python train.py --arch="dit" --model="class-conditioned image diffusion model" --dataset="retinal OCT scans (Kermany 2017)" --train_examples=98430 --image_size=48 --horizontal_flip=true --conditioning="class" --objective="epsilon" --cond_dim=256 --targets=["finding"] --num_classes=4 --cond_dropout=0.1 --norm="rmsnorm" --activation="quick_gelu" --mlp_ratio=4 --head_dim=16 --fused_qkv=true --qk_norm=false --inner_norm=false --moe="expert_choice" --num_experts=4 --moe_every=2 --expert_mlp_ratio=0.25 --experts_per_token=1 --shared_expert=false --patch_size=[8, 8] --layers=16 --width=256 --positions="learned" --optimizer="adamw" --lr=0.0011 --beta1=0.9 --beta2=0.99 --eps=1e-10 --grad_clip=1.0 --steps=25800 --batch_size=128 --epochs=33.6 --lr_schedule="cosine" --final_lr_fraction=0 --warmup_steps=5160 --weight_decay=0.1
Rows from block 9 of a small class-conditioned image diffusion model, named by matrix and row number. Rows with one number within an expert belong to one neuron, the router's apart. Each number is 200 + 30 x the weight over its row's rms, rounded and kept within 0 to 999. All counts start at 0. After the name is the row's rms in percent of the matrix's.
Before each expert's rows are labels from the 100 images, of 14976 (inputs lightly noised), where the router gives the expert most weight on average: "colour at peak" is the nearest of a few named colours to the mean colour under the peak. Only what is clearly more common there than usual is listed. The data: retinal OCT scans (Kermany 2017). In brackets: how many of the 100.
# router: router (model.blocks.9.mlp.router.weight, 4x256), inputs 0-127
# up: expert up (model.blocks.9.mlp.up, 4x64x256), inputs 0-127
# down: expert down (model.blocks.9.mlp.down, 4x256x64, transposed), outputs 0-127

# expert 0
colour at peak: grey (82)
router.0,097,223,214,186,152,223,172,197,231,215,227,146,178,241,225,193,131,203,211,234,216,192,187,212,205,169,195,182,297,220,190,177,227,202,184,207,195,212,158,222,207,209,198,218,214,195,244,229,219,195,195,222,231,185,226,200,202,206,221,199,239,123,146,253,217,109,217,183,197,226,218,164,193,222,199,147,283,171,242,200,192,171,180,203,174,185,178,174,187,197,95,179,175,188,196,137,152,195,194,179,181,163,161,205,243,208,152,197,142,200,200,194,175,205,223,218,159,207,204,243,169,179,224,201,253,250,203,192,185
up.0,097,156,222,157,248,190,230,226,254,183,191,228,191,178,155,209,191,235,179,223,208,225,231,195,230,131,195,226,254,139,221,210,170,165,210,198,217,122,211,170,164,190,163,200,194,195,178,234,179,179,239,123,215,227,170,220,214,225,215,170,217,250,216,202,144,134,146,190,160,182,289,262,193,182,216,211,208,204,198,171,161,197,241,242,173,218,171,191,145,214,206,229,170,222,174,158,232,201,192,226,271,144,195,160,209,216,243,231,175,190,219,232,230,231,229,188,217,191,177,164,190,178,190,151,185,208,237,203,255
down.0,104,255,234,243,201,190,180,239,135,152,153,196,231,217,245,158,151,207,251,221,219,171,205,173,221,155,196,143,246,260,253,201,191,225,221,182,222,227,192,191,231,189,147,228,176,194,194,195,162,229,214,221,164,225,211,232,166,150,191,211,254,205,232,217,233,222,193,198,199,199,217,250,156,205,238,209,176,200,172,178,152,238,201,186,139,220,162,232,232,197,231,197,196,163,165,152,213,211,222,208,159,186,218,172,203,161,206,158,185,253,226,138,212,181,197,187,185,220,250,208,160,129,173,181,154,169,189,197,223
up.1,140,187,183,180,196,153,198,180,179,200,206,166,235,223,201,174,204,227,220,154,206,222,229,185,240,221,145,161,254,211,219,189,217,140,320,192,145,236,137,171,150,202,187,191,165,260,146,195,222,148,170,180,160,223,179,243,171,240,195,178,203,239,220,240,149,239,165,171,157,206,236,203,228,215,194,231,162,193,173,168,214,119,243,172,177,230,182,159,165,210,204,181,175,168,177,234,226,200,187,253,172,194,235,213,181,227,207,180,206,175,170,243,179,196,230,210,187,208,229,201,200,204,224,212,187,168,159,230,245
down.1,119,236,190,196,214,263,189,197,215,234,188,173,179,184,220,202,166,256,245,245,181,180,233,118,237,220,152,218,209,241,139,187,189,249,144,250,184,166,218,217,229,215,206,190,178,242,199,223,219,188,188,187,175,191,194,186,249,206,203,146,219,149,233,192,230,193,172,177,173,140,167,228,180,213,184,219,175,211,165,211,215,152,207,265,161,212,232,242,184,304,244,209,179,222,186,183,196,223,220,176,221,200,226,226,226,181,226,239,188,229,203,194,177,214,193,201,214,206,176,228,240,231,196,179,187,227,195,124,210
up.2,104,164,239,217,209,201,217,201,192,141,165,217,192,213,154,236,187,219,176,229,171,208,239,253,238,171,206,199,213,209,196,222,170,239,234,195,231,196,217,154,189,224,224,244,157,215,199,249,143,172,159,170,179,175,176,185,171,255,139,200,197,207,212,209,192,211,154,195,155,230,188,206,162,166,216,129,216,223,170,212,196,179,255,185,161,194,196,194,218,137,236,170,191,217,242,241,197,216,203,205,175,217,204,212,193,222,222,239,178,175,201,176,198,196,248,202,221,205,213,210,238,219,168,170,182,196,198,185,224
down.2,088,237,215,226,175,173,211,205,163,148,153,216,211,226,252,176,188,204,157,254,177,167,240,133,254,164,206,192,222,204,226,220,209,205,201,175,188,185,211,183,223,165,203,237,190,229,238,163,165,215,235,214,187,237,209,207,217,175,155,201,260,226,187,184,207,210,146,184,212,170,237,201,147,186,219,263,212,183,195,209,177,241,217,221,152,171,202,206,193,186,212,153,186,183,161,212,227,214,189,222,228,185,198,190,219,169,211,129,178,251,161,212,173,163,257,193,181,225,239,198,204,205,189,158,158,192,202,193,221
up.3,088,163,187,242,197,142,156,175,205,243,193,234,200,226,238,161,165,184,200,209,207,203,231,189,194,230,189,208,204,193,205,205,164,183,222,194,239,144,191,209,209,244,181,199,219,276,206,220,223,190,197,176,207,198,166,188,193,227,259,191,198,205,231,213,163,146,177,245,175,199,208,224,212,242,217,247,202,179,169,197,130,233,198,249,125,196,156,155,174,208,206,183,172,189,206,159,208,227,223,183,279,200,232,226,171,208,220,154,213,162,225,200,213,193,217,205,197,223,212,168,221,139,229,157,226,260,175,194,214
down.3,090,222,188,134,171,263,242,220,227,235,198,250,217,193,182,200,209,198,165,177,167,205,210,196,251,236,193,184,211,228,210,208,227,187,199,247,237,237,196,225,194,241,200,214,213,239,165,178,217,218,219,191,184,196,176,193,200,185,264,166,232,187,227,225,263,234,210,221,201,185,187,220,208,218,172,147,185,206,149,161,148,189,177,146,171,172,163,232,202,236,192,185,247,208,140,180,160,224,202,212,131,209,212,212,252,182,181,222,200,217,216,236,161,160,245,199,176,227,206,201,204,212,186,184,195,222,209,131,204
up.4,073,171,205,154,171,196,210,238,238,170,153,219,193,236,195,231,249,227,178,192,209,214,205,205,223,136,196,216,221,200,222,164,217,219,212,251,168,182,197,166,160,173,221,219,214,211,202,194,220,226,204,213,210,162,192,222,183,204,156,205,218,184,200,243,208,210,194,202,221,190,242,179,211,155,164,168,217,216,231,142,221,213,192,212,190,198,195,172,177,156,142,236,195,182,189,205,136,189,159,267,168,195,209,162,221,193,197,234,220,189,133,243,215,168,192,153,145,163,298,194,224,191,196,179,213,225,196,200,212
down.4,089,196,243,237,178,173,196,166,181,194,199,204,159,199,231,213,211,205,212,201,239,228,228,167,189,197,175,200,168,195,205,231,250,241,227,121,174,161,212,178,228,153,202,174,236,176,209,213,157,152,208,196,207,223,225,182,197,205,188,162,277,219,184,189,200,196,157,182,234,192,282,164,205,197,213,174,214,224,163,124,243,223,215,167,221,205,177,172,216,128,158,197,164,210,255,221,127,213,193,184,199,167,219,190,212,221,195,197,181,181,213,192,188,186,192,186,222,177,172,185,252,160,143,189,246,188,191,175,191
up.5,074,185,213,170,122,172,206,220,173,213,219,201,206,187,228,232,142,185,209,201,244,227,215,183,206,154,201,207,291,152,190,214,232,215,218,237,222,177,153,165,183,187,220,216,209,219,176,210,198,199,196,199,228,204,143,153,196,230,170,188,172,206,173,212,226,131,200,186,150,238,209,262,196,131,226,182,209,224,194,188,242,168,220,175,214,173,198,196,192,159,176,193,199,179,160,186,233,208,246,208,212,156,195,148,241,209,237,210,172,182,179,129,109,248,205,202,195,218,173,187,110,193,213,214,151,225,242,202,215
down.5,092,216,205,213,91,163,195,173,205,198,197,206,198,193,197,145,208,220,271,230,251,205,170,165,175,213,190,192,299,220,169,198,209,231,221,223,219,202,208,192,188,217,191,192,197,187,147,182,187,193,217,209,232,206,226,214,223,205,182,152,214,207,178,185,217,306,230,217,188,205,124,174,207,162,175,211,190,88,162,171,170,205,230,259,210,183,232,211,227,204,144,173,196,208,131,199,187,213,247,203,204,181,206,176,172,193,208,199,208,217,203,176,152,208,202,220,259,191,226,176,255,187,299,193,184,191,211,158,199
up.6,123,153,217,165,233,192,225,233,170,202,197,219,187,220,222,191,238,190,233,184,162,226,237,203,190,163,193,256,175,198,259,202,231,214,209,237,230,194,230,194,183,212,250,212,175,248,180,214,203,196,186,157,129,173,124,187,200,181,168,145,210,232,258,230,189,202,168,171,189,175,170,195,206,173,248,266,176,193,186,199,203,162,158,155,221,219,180,201,143,215,206,231,164,119,173,179,195,233,194,185,205,181,232,187,198,223,265,203,201,160,159,183,235,223,217,182,150,236,220,256,221,188,202,211,213,237,186,201,192
down.6,117,237,207,215,252,223,197,190,233,214,213,211,214,216,160,202,130,212,210,221,198,226,234,193,171,223,186,158,172,208,173,207,214,224,208,203,207,204,184,224,220,160,220,180,205,248,246,176,235,185,209,211,120,246,147,151,203,200,248,177,241,197,204,183,151,167,169,212,231,221,161,194,188,222,172,153,151,229,228,164,169,210,139,175,202,187,193,223,140,275,227,240,209,224,201,178,162,184,167,242,187,195,233,250,239,184,184,196,187,212,222,237,211,188,224,208,244,223,193,160,184,223,201,213,213,225,194,163,165
up.7,087,201,260,180,267,221,204,179,207,165,152,223,277,174,193,153,266,170,134,194,227,253,192,206,193,211,206,209,112,182,226,209,199,202,197,232,195,215,222,205,192,175,150,173,236,227,161,207,231,172,150,209,181,197,187,171,176,193,210,173,152,228,258,173,227,234,218,245,203,186,185,179,156,213,185,216,166,199,156,175,175,218,244,169,229,236,227,225,259,208,251,219,191,217,148,203,228,181,222,190,175,225,227,235,178,219,240,190,217,247,231,198,209,208,216,224,234,173,158,212,185,173,190,201,167,146,204,252,214
down.7,119,206,234,195,234,207,211,218,227,200,190,264,113,169,233,176,247,211,125,142,272,182,193,211,228,197,193,203,204,216,198,194,183,209,181,112,220,198,193,201,167,150,208,185,196,208,205,249,195,178,210,198,190,212,190,169,209,179,196,196,241,187,288,196,203,218,205,195,168,217,194,191,217,197,191,195,204,203,168,144,199,199,204,214,176,221,186,183,218,164,151,219,210,228,199,248,184,202,211,204,256,243,209,194,223,192,175,202,200,199,193,193,127,194,188,202,204,200,185,216,218,195,215,132,273,219,217,191,185

# expert 1
colour at peak: white (49)
router.1,102,177,156,196,184,166,220,217,172,179,183,199,222,146,150,211,156,206,212,146,156,180,221,175,207,235,218,206,174,204,201,216,213,224,267,226,197,195,212,214,161,188,204,209,250,182,139,178,179,195,251,198,176,217,193,203,252,192,178,221,190,283,169,142,247,272,220,201,234,192,216,221,181,176,202,225,182,206,153,222,183,230,166,195,192,210,234,221,198,172,310,190,192,220,238,258,240,209,151,162,161,235,221,194,171,199,212,184,225,178,172,186,239,237,200,197,186,223,213,177,223,266,207,210,203,209,221,211,223
up.0,097,163,159,204,236,232,224,184,183,215,194,173,184,181,195,182,203,213,172,266,195,181,215,188,202,182,176,181,218,227,227,203,172,211,207,164,196,204,202,172,136,236,181,229,151,214,246,206,152,192,261,223,141,237,157,212,155,244,177,168,159,219,223,192,238,194,180,198,193,247,255,196,189,207,236,227,221,145,225,209,174,165,216,181,202,196,247,204,202,194,161,182,186,173,143,196,221,225,205,241,194,238,212,207,207,173,207,208,210,258,207,170,223,195,159,200,130,219,182,188,182,172,197,97,200,215,224,207,212
down.0,098,218,163,199,250,216,203,156,216,197,191,203,194,207,191,201,176,179,146,172,177,262,193,210,199,200,189,211,213,197,182,200,235,196,189,167,192,207,195,193,219,230,214,191,216,201,187,212,198,213,260,214,170,190,180,227,231,161,130,181,242,190,213,211,161,231,180,208,190,190,157,194,206,231,212,192,224,207,180,224,216,179,230,240,186,173,200,189,224,218,194,194,210,201,241,185,148,165,250,184,149,200,207,181,213,249,220,190,194,192,146,191,220,207,145,198,186,196,211,209,259,226,183,99,157,196,211,216,191
up.1,123,167,204,209,202,222,228,191,200,158,227,208,189,260,207,232,231,174,193,184,203,236,207,137,226,191,203,209,185,220,164,171,204,208,210,247,165,249,197,156,192,189,224,197,216,227,200,191,146,226,166,190,248,218,188,263,218,216,158,193,244,243,196,240,173,190,149,207,153,165,204,267,230,123,250,120,237,155,205,129,228,232,222,209,173,175,232,165,193,199,179,241,232,218,212,205,206,166,209,213,173,131,169,251,206,210,233,153,155,183,184,235,226,194,210,187,175,223,185,194,126,248,158,167,173,152,188,183,183
down.1,118,197,254,238,216,176,183,210,202,157,197,205,205,182,207,226,181,204,201,208,210,166,196,218,205,234,193,203,163,160,199,158,225,213,194,234,186,147,184,176,197,173,233,199,167,215,149,172,186,163,165,186,240,190,203,207,193,194,267,214,221,169,174,154,197,195,192,187,228,227,226,208,219,159,148,191,261,234,177,129,189,265,211,155,177,221,229,227,188,254,235,198,205,195,145,202,200,274,200,194,229,158,183,225,218,230,213,238,159,208,181,190,257,242,248,155,258,190,191,220,212,241,234,164,210,149,195,195,169
up.2,085,187,181,185,240,178,186,228,207,211,199,179,254,231,177,204,219,248,166,163,139,183,181,223,163,218,232,193,198,137,166,169,228,184,198,216,203,205,203,228,217,262,230,228,174,180,211,156,128,125,179,232,178,191,250,252,256,223,230,218,265,218,145,206,144,194,143,246,190,225,169,180,191,163,204,209,181,199,208,139,190,205,182,222,221,238,204,190,137,218,209,205,200,192,206,202,196,164,171,233,199,170,180,240,203,191,211,165,197,196,190,181,136,201,209,215,168,165,226,256,172,239,236,194,145,247,226,253,173
down.2,098,179,180,218,215,219,219,198,166,220,173,174,184,204,223,223,238,221,178,195,183,208,173,220,185,201,227,206,210,221,197,176,211,225,235,179,224,225,179,212,228,242,214,206,246,177,205,228,204,117,150,187,214,216,251,212,105,179,232,212,200,181,180,190,255,262,210,242,192,184,162,251,202,124,226,181,160,257,174,163,193,189,199,180,181,233,207,214,163,252,184,204,242,197,168,199,148,212,207,161,205,164,172,232,198,207,194,243,215,242,197,238,154,170,227,221,158,199,190,178,206,242,214,223,199,237,206,167,175
up.3,083,192,205,210,149,231,171,208,244,207,218,219,180,146,171,249,180,231,175,200,203,236,178,174,190,147,199,206,203,214,210,248,155,205,227,242,187,194,178,211,226,187,171,246,212,213,185,198,204,186,259,164,213,201,235,211,191,221,216,221,164,238,237,152,238,203,262,195,231,165,196,183,224,189,253,212,228,224,193,223,225,185,161,235,208,159,149,249,169,198,226,200,170,156,193,171,158,187,158,199,149,154,180,178,242,259,190,218,203,182,196,216,217,194,130,164,188,225,194,256,187,151,168,243,177,193,224,201,210
down.3,077,186,213,140,107,180,234,187,142,211,159,208,204,202,244,192,210,217,134,229,202,220,153,183,172,168,173,173,228,191,207,198,271,187,227,146,174,190,194,210,159,238,200,200,213,205,175,185,201,154,193,219,194,191,202,239,234,225,261,242,159,224,214,216,180,252,218,248,242,202,180,165,186,255,181,192,212,216,203,231,144,181,177,230,201,191,225,212,171,166,195,218,179,199,159,178,184,235,170,203,233,194,197,177,195,231,146,158,198,185,202,201,187,164,168,199,226,201,237,117,187,200,177,199,238,215,204,237,216
up.4,091,151,192,117,208,160,185,166,215,199,203,246,199,250,193,223,187,204,183,145,148,133,139,211,228,213,217,201,261,182,173,216,278,182,188,207,185,236,244,145,179,228,206,227,194,207,186,184,192,169,213,219,225,180,145,170,164,167,133,156,278,281,225,208,183,207,182,166,217,185,222,223,164,236,205,208,226,220,256,225,257,190,224,202,230,207,148,168,175,221,247,190,230,198,259,157,185,220,190,189,189,163,197,197,190,181,218,203,191,214,198,201,178,170,191,178,173,154,183,211,215,190,195,234,261,208,187,232,222
down.4,097,250,218,219,210,200,181,193,200,235,188,232,188,160,225,228,176,249,202,185,151,219,189,205,195,229,217,220,200,197,218,211,164,201,148,106,181,106,163,147,237,199,188,212,216,238,205,237,206,275,201,147,184,242,162,207,231,175,191,206,175,202,182,187,165,192,222,140,172,202,190,170,173,183,174,199,214,150,195,256,203,238,206,213,228,175,156,238,181,201,208,180,172,195,239,172,241,199,216,209,218,164,187,154,218,232,183,210,184,198,223,222,178,271,252,207,208,195,201,226,155,216,193,168,213,196,223,207,212
up.5,091,113,147,180,250,244,206,196,164,168,230,203,252,166,195,222,215,209,188,176,151,210,220,190,224,204,174,216,216,203,166,208,181,144,199,189,135,249,210,131,215,233,246,188,218,212,218,201,134,180,225,191,254,211,177,187,142,224,180,205,217,219,157,219,200,199,182,195,165,178,222,234,204,244,207,252,214,133,178,164,183,240,207,159,166,188,208,208,196,243,181,188,170,183,219,161,216,251,267,188,171,219,218,210,170,220,218,214,197,192,220,207,200,198,197,183,172,181,251,195,184,175,198,249,253,183,191,188,195
down.5,093,257,204,212,168,112,192,179,244,176,215,203,177,188,227,241,181,185,174,239,151,160,210,126,240,173,185,242,220,154,176,204,191,193,183,202,178,132,146,127,209,208,216,220,182,208,211,200,182,243,214,145,195,187,142,202,237,154,211,168,222,178,170,173,168,156,205,193,171,240,247,156,216,165,165,161,246,250,207,235,184,243,130,240,185,181,177,202,215,219,207,183,182,205,208,199,163,180,200,209,206,216,189,182,214,214,188,182,195,210,195,203,155,208,230,151,225,175,178,232,210,179,212,223,181,167,192,183,165
up.6,090,269,191,228,172,217,205,178,182,157,161,162,221,198,167,191,191,150,171,202,184,155,219,167,191,166,176,199,275,295,191,188,249,216,223,217,178,173,181,183,213,247,198,193,218,139,174,220,218,225,231,197,207,235,175,183,229,233,164,228,256,191,189,214,194,198,210,184,216,179,211,201,177,243,232,230,170,227,199,203,198,213,256,183,222,202,161,238,236,191,257,221,134,201,239,202,177,202,267,166,161,175,213,267,218,246,171,251,194,194,193,239,215,229,207,214,150,222,195,198,205,68,202,227,207,246,194,221,175
down.6,089,187,167,187,148,159,235,233,196,213,195,188,276,223,185,226,213,140,234,231,168,175,243,210,204,139,156,213,211,160,185,193,142,188,199,192,198,217,224,209,238,205,186,231,206,136,263,172,179,240,214,203,241,176,220,230,232,183,190,184,141,216,253,190,199,248,220,259,168,208,236,119,201,212,179,174,168,207,213,191,216,181,205,226,175,176,188,145,226,201,223,218,238,197,213,184,212,162,242,172,164,219,223,224,201,196,216,151,179,196,205,152,251,192,149,212,131,209,211,191,230,177,177,219,243,199,199,224,162
up.7,095,214,175,194,277,208,222,244,203,195,205,191,319,218,163,119,245,175,162,206,199,196,175,197,204,204,194,240,212,173,178,214,226,212,227,148,175,166,167,168,212,224,218,202,209,207,271,191,175,192,213,176,220,238,166,195,173,245,165,249,256,192,137,215,144,187,168,204,107,189,209,176,176,229,238,215,183,173,156,151,175,202,216,161,222,182,209,213,192,169,205,200,199,199,198,233,235,222,237,202,187,182,166,203,211,190,204,229,219,147,200,200,176,133,181,190,139,206,242,166,184,199,222,231,203,174,147,191,201
down.7,111,182,203,203,212,216,161,230,182,210,196,205,66,229,227,169,197,170,208,205,225,216,140,262,181,190,215,166,244,235,123,209,109,217,171,176,196,236,234,185,223,231,202,237,180,205,148,203,261,170,174,209,204,188,169,195,179,179,231,277,235,235,173,193,226,168,248,213,246,215,253,174,181,222,196,210,187,221,216,249,193,225,173,199,238,184,213,206,191,202,235,206,187,189,200,256,151,225,209,209,197,172,177,208,187,214,200,196,210,219,192,206,151,243,193,201,205,190,175,253,252,217,189,242,255,179,145,194,199

# expert 2
colour at peak: grey (83)
router.2,089,223,194,227,218,236,215,176,228,186,175,262,199,200,198,199,342,168,158,212,207,195,178,216,184,172,182,194,122,216,181,212,190,208,180,195,221,197,239,186,202,195,169,174,195,206,209,221,237,223,131,189,177,171,186,217,158,216,210,147,181,214,261,177,198,210,215,212,189,179,189,166,205,168,197,213,161,179,203,169,215,226,227,192,213,216,187,204,231,208,211,229,258,215,209,252,150,167,196,236,197,247,228,207,162,212,216,185,245,224,211,207,198,162,183,185,226,164,228,219,247,171,132,174,171,135,189,178,187
up.0,104,244,134,213,169,251,225,230,180,160,201,219,175,200,242,197,205,206,178,168,240,180,208,210,261,166,196,210,268,167,171,164,214,249,178,171,240,200,219,171,196,197,216,244,189,219,249,193,219,217,218,259,207,227,185,184,149,204,219,172,177,153,199,136,212,150,206,192,215,207,210,207,163,211,198,153,211,232,165,140,186,201,125,156,194,155,226,208,180,202,199,177,206,157,214,167,190,158,175,215,199,203,223,206,242,146,170,176,184,230,203,225,183,262,174,168,199,197,191,227,146,211,143,177,219,243,245,199,194
down.0,098,184,154,215,157,142,157,225,197,180,228,218,173,164,155,193,207,185,171,151,192,172,214,207,224,175,165,181,204,211,171,160,215,122,209,161,248,220,208,152,210,220,202,270,195,207,201,210,236,191,198,131,161,142,173,192,246,146,215,210,177,239,199,266,168,193,190,194,195,175,217,200,192,199,207,230,153,222,209,189,202,217,208,205,174,143,223,195,157,226,213,162,216,264,198,118,164,235,208,191,188,182,253,199,169,253,195,216,166,212,175,180,186,155,189,203,168,219,203,200,192,205,203,217,173,212,216,209,204
up.1,090,155,171,215,256,190,194,212,210,185,208,200,210,208,227,170,242,197,123,192,149,185,194,181,234,180,175,239,210,179,222,208,239,230,205,208,245,185,241,152,163,187,167,201,206,219,167,223,201,222,222,159,201,208,221,197,164,289,228,241,209,224,180,188,190,155,189,226,184,217,121,246,214,160,215,243,205,174,207,148,163,180,199,153,172,228,220,230,193,197,154,229,185,173,254,232,172,203,183,167,142,235,197,213,193,192,230,177,184,225,258,191,164,158,181,235,142,221,130,173,259,221,151,235,177,154,224,224,205
down.1,083,204,173,215,189,203,182,200,206,175,196,239,211,181,191,170,208,209,169,177,166,202,186,207,197,175,182,207,176,211,211,219,198,195,197,213,221,216,163,154,156,206,168,176,153,194,212,127,207,190,192,221,209,183,167,191,219,174,206,216,211,154,156,222,203,212,219,239,233,198,172,181,221,205,188,182,211,255,199,184,139,193,124,280,176,246,200,144,215,223,180,213,240,253,189,243,161,192,232,205,190,268,203,227,227,201,177,212,216,175,178,186,192,197,183,238,201,225,240,241,128,202,290,223,262,138,235,225,214
up.2,083,204,168,201,191,206,240,215,234,245,176,220,180,218,187,184,159,156,267,211,246,231,186,191,202,224,260,196,215,205,213,162,257,222,147,181,203,212,200,201,190,218,191,175,228,224,145,193,218,225,213,214,156,164,235,148,187,180,209,204,252,201,170,200,246,133,185,182,216,185,204,183,194,176,163,207,215,219,218,228,215,217,112,192,173,164,201,162,212,169,176,192,180,224,238,178,187,155,124,182,182,177,171,201,207,240,187,180,201,218,204,197,199,238,212,241,223,207,118,228,181,162,182,231,216,241,234,182,152
down.2,096,188,265,219,226,160,202,230,207,197,194,247,200,192,204,182,255,204,210,194,257,146,192,164,216,186,190,199,198,160,140,203,151,186,195,184,172,198,211,216,219,156,215,237,232,195,214,179,217,190,191,194,200,173,210,189,147,188,177,134,183,232,220,197,196,221,221,172,155,189,187,186,207,170,183,212,180,175,133,287,259,212,131,187,195,188,179,183,204,188,116,187,224,204,128,222,296,203,194,198,227,195,212,195,188,223,191,208,192,204,147,184,225,177,216,216,160,161,155,200,211,198,170,162,215,207,186,182,198
up.3,083,217,220,236,189,138,224,119,183,140,186,208,273,190,170,203,202,200,224,196,221,239,242,177,167,187,214,182,263,174,235,235,185,171,213,172,197,196,191,229,238,185,223,195,223,203,233,137,203,175,212,101,245,168,174,191,223,261,265,245,197,200,200,267,224,140,197,240,229,168,185,207,231,207,184,219,212,195,193,215,147,215,220,184,220,261,185,211,186,229,208,198,171,186,147,179,198,254,183,242,226,204,220,192,176,219,209,208,206,187,197,223,231,168,214,167,162,232,180,219,174,146,217,115,221,191,190,213,235
down.3,090,186,274,208,135,251,194,97,191,189,188,231,176,152,236,198,182,215,237,219,220,184,252,204,185,195,216,198,197,221,224,233,194,224,188,220,209,180,197,208,183,226,204,135,206,229,188,200,211,229,161,282,207,238,210,265,181,184,208,204,253,208,217,149,191,223,201,241,209,258,227,197,231,235,218,151,183,199,168,186,196,213,253,174,226,258,226,200,195,191,236,226,138,194,193,250,147,149,220,158,202,201,189,188,221,160,178,151,228,159,202,248,234,236,208,164,195,219,203,245,169,159,222,135,203,185,185,200,188
up.4,096,196,194,186,233,184,211,213,208,166,218,182,242,177,208,157,176,264,248,224,166,229,208,198,199,191,212,221,219,197,236,214,192,193,247,209,196,196,170,193,210,210,208,231,197,195,205,212,169,177,240,179,216,200,175,183,198,221,224,202,185,204,184,195,214,192,175,189,207,204,229,194,201,211,233,247,211,264,208,197,173,184,148,222,185,181,153,190,138,234,245,185,238,199,215,207,301,218,236,188,221,183,186,192,222,153,200,213,150,197,162,186,171,243,192,215,281,183,123,173,159,190,215,182,195,211,223,247,251
down.4,139,198,134,201,201,192,194,154,188,181,190,201,182,212,229,184,135,197,163,215,276,215,190,199,213,197,197,228,272,165,155,201,249,196,211,172,180,179,235,188,185,170,214,197,219,188,173,184,187,159,208,188,211,210,195,237,201,185,198,153,155,231,204,203,174,243,229,181,204,208,131,194,198,197,204,203,193,267,197,144,221,187,204,235,201,212,187,196,219,222,199,190,243,189,139,186,64,195,249,216,219,190,197,200,199,210,192,179,206,200,218,190,161,229,180,190,241,183,310,199,196,188,244,142,168,186,191,149,208
up.5,104,220,129,208,257,187,213,237,174,226,181,222,201,207,194,160,182,199,204,178,172,238,178,189,220,187,196,200,228,218,249,233,234,184,223,262,189,199,217,208,196,191,211,196,217,205,203,170,201,216,187,152,194,197,169,240,203,250,180,278,257,214,215,208,197,147,194,246,221,217,138,194,221,135,243,204,190,274,132,149,154,235,207,202,181,247,120,145,196,187,247,206,196,216,242,195,178,208,108,200,210,220,251,201,181,203,200,189,224,219,185,219,201,232,154,203,177,247,182,166,232,166,198,168,199,178,208,190,228
down.5,099,194,191,219,138,241,184,265,196,204,176,243,184,225,212,129,218,212,169,192,191,90,177,200,202,194,227,256,211,198,219,204,234,205,210,245,176,190,179,195,222,218,203,167,206,207,198,209,178,200,174,239,198,248,173,164,168,201,216,207,191,156,179,219,230,217,165,182,212,195,188,185,229,206,192,164,199,180,164,156,157,237,201,257,236,247,178,178,207,166,168,198,224,214,157,214,168,179,241,190,122,156,168,221,229,199,159,158,163,188,163,212,179,173,226,214,203,244,156,173,181,180,212,161,182,178,209,185,187
up.6,068,187,188,213,171,200,220,219,206,228,191,218,209,233,164,205,269,187,216,175,180,148,209,187,212,198,198,218,166,242,208,171,149,193,197,181,209,185,210,213,174,192,183,251,198,202,194,194,240,203,193,200,204,183,194,150,188,143,182,182,211,207,233,193,219,207,220,217,211,188,127,229,172,209,178,205,189,202,216,152,133,224,199,251,247,279,217,214,220,250,173,218,223,263,186,187,117,182,185,169,215,192,199,215,161,186,185,189,205,205,252,208,229,200,192,211,150,209,167,227,246,198,164,201,198,190,222,119,160
down.6,074,204,199,184,191,212,192,196,212,185,176,225,222,215,205,148,121,190,174,176,174,258,169,205,210,179,217,186,167,183,264,180,166,202,203,185,153,214,180,213,163,208,235,188,207,188,208,160,193,176,199,194,208,213,179,157,230,162,179,213,242,189,213,202,218,178,240,220,190,209,140,239,198,185,208,188,203,199,199,141,184,202,129,196,230,249,213,164,187,229,176,196,236,235,188,210,157,228,210,191,198,232,191,217,199,205,224,180,210,201,238,181,213,227,192,191,178,182,220,174,159,205,310,228,242,164,199,174,192
up.7,082,190,281,201,166,202,210,236,218,140,198,217,190,172,177,174,239,182,192,221,177,221,220,167,177,190,225,232,236,125,159,173,257,206,199,181,207,163,174,202,188,201,228,180,190,205,272,140,203,159,205,188,200,192,167,258,192,194,188,199,169,244,148,188,190,255,226,217,237,163,187,178,226,198,212,170,209,177,184,185,169,144,167,212,180,187,277,193,213,155,133,243,120,173,215,220,178,191,214,244,125,213,232,163,224,204,198,182,189,166,200,180,255,247,185,200,229,178,160,143,214,155,197,205,177,211,219,190,180
down.7,088,204,207,189,137,180,187,246,184,218,170,173,220,188,204,127,254,182,137,219,192,151,193,239,230,197,226,174,182,203,211,155,198,177,184,302,218,216,219,198,180,221,219,188,182,229,209,202,215,220,193,220,179,211,202,209,168,216,230,93,224,207,193,225,199,170,201,218,200,220,259,213,185,234,213,178,213,261,171,201,115,216,120,215,165,198,197,232,175,215,213,206,186,186,218,195,143,210,197,209,124,221,191,137,207,187,244,189,198,228,197,196,219,174,225,197,134,199,226,223,232,174,202,251,208,203,230,236,224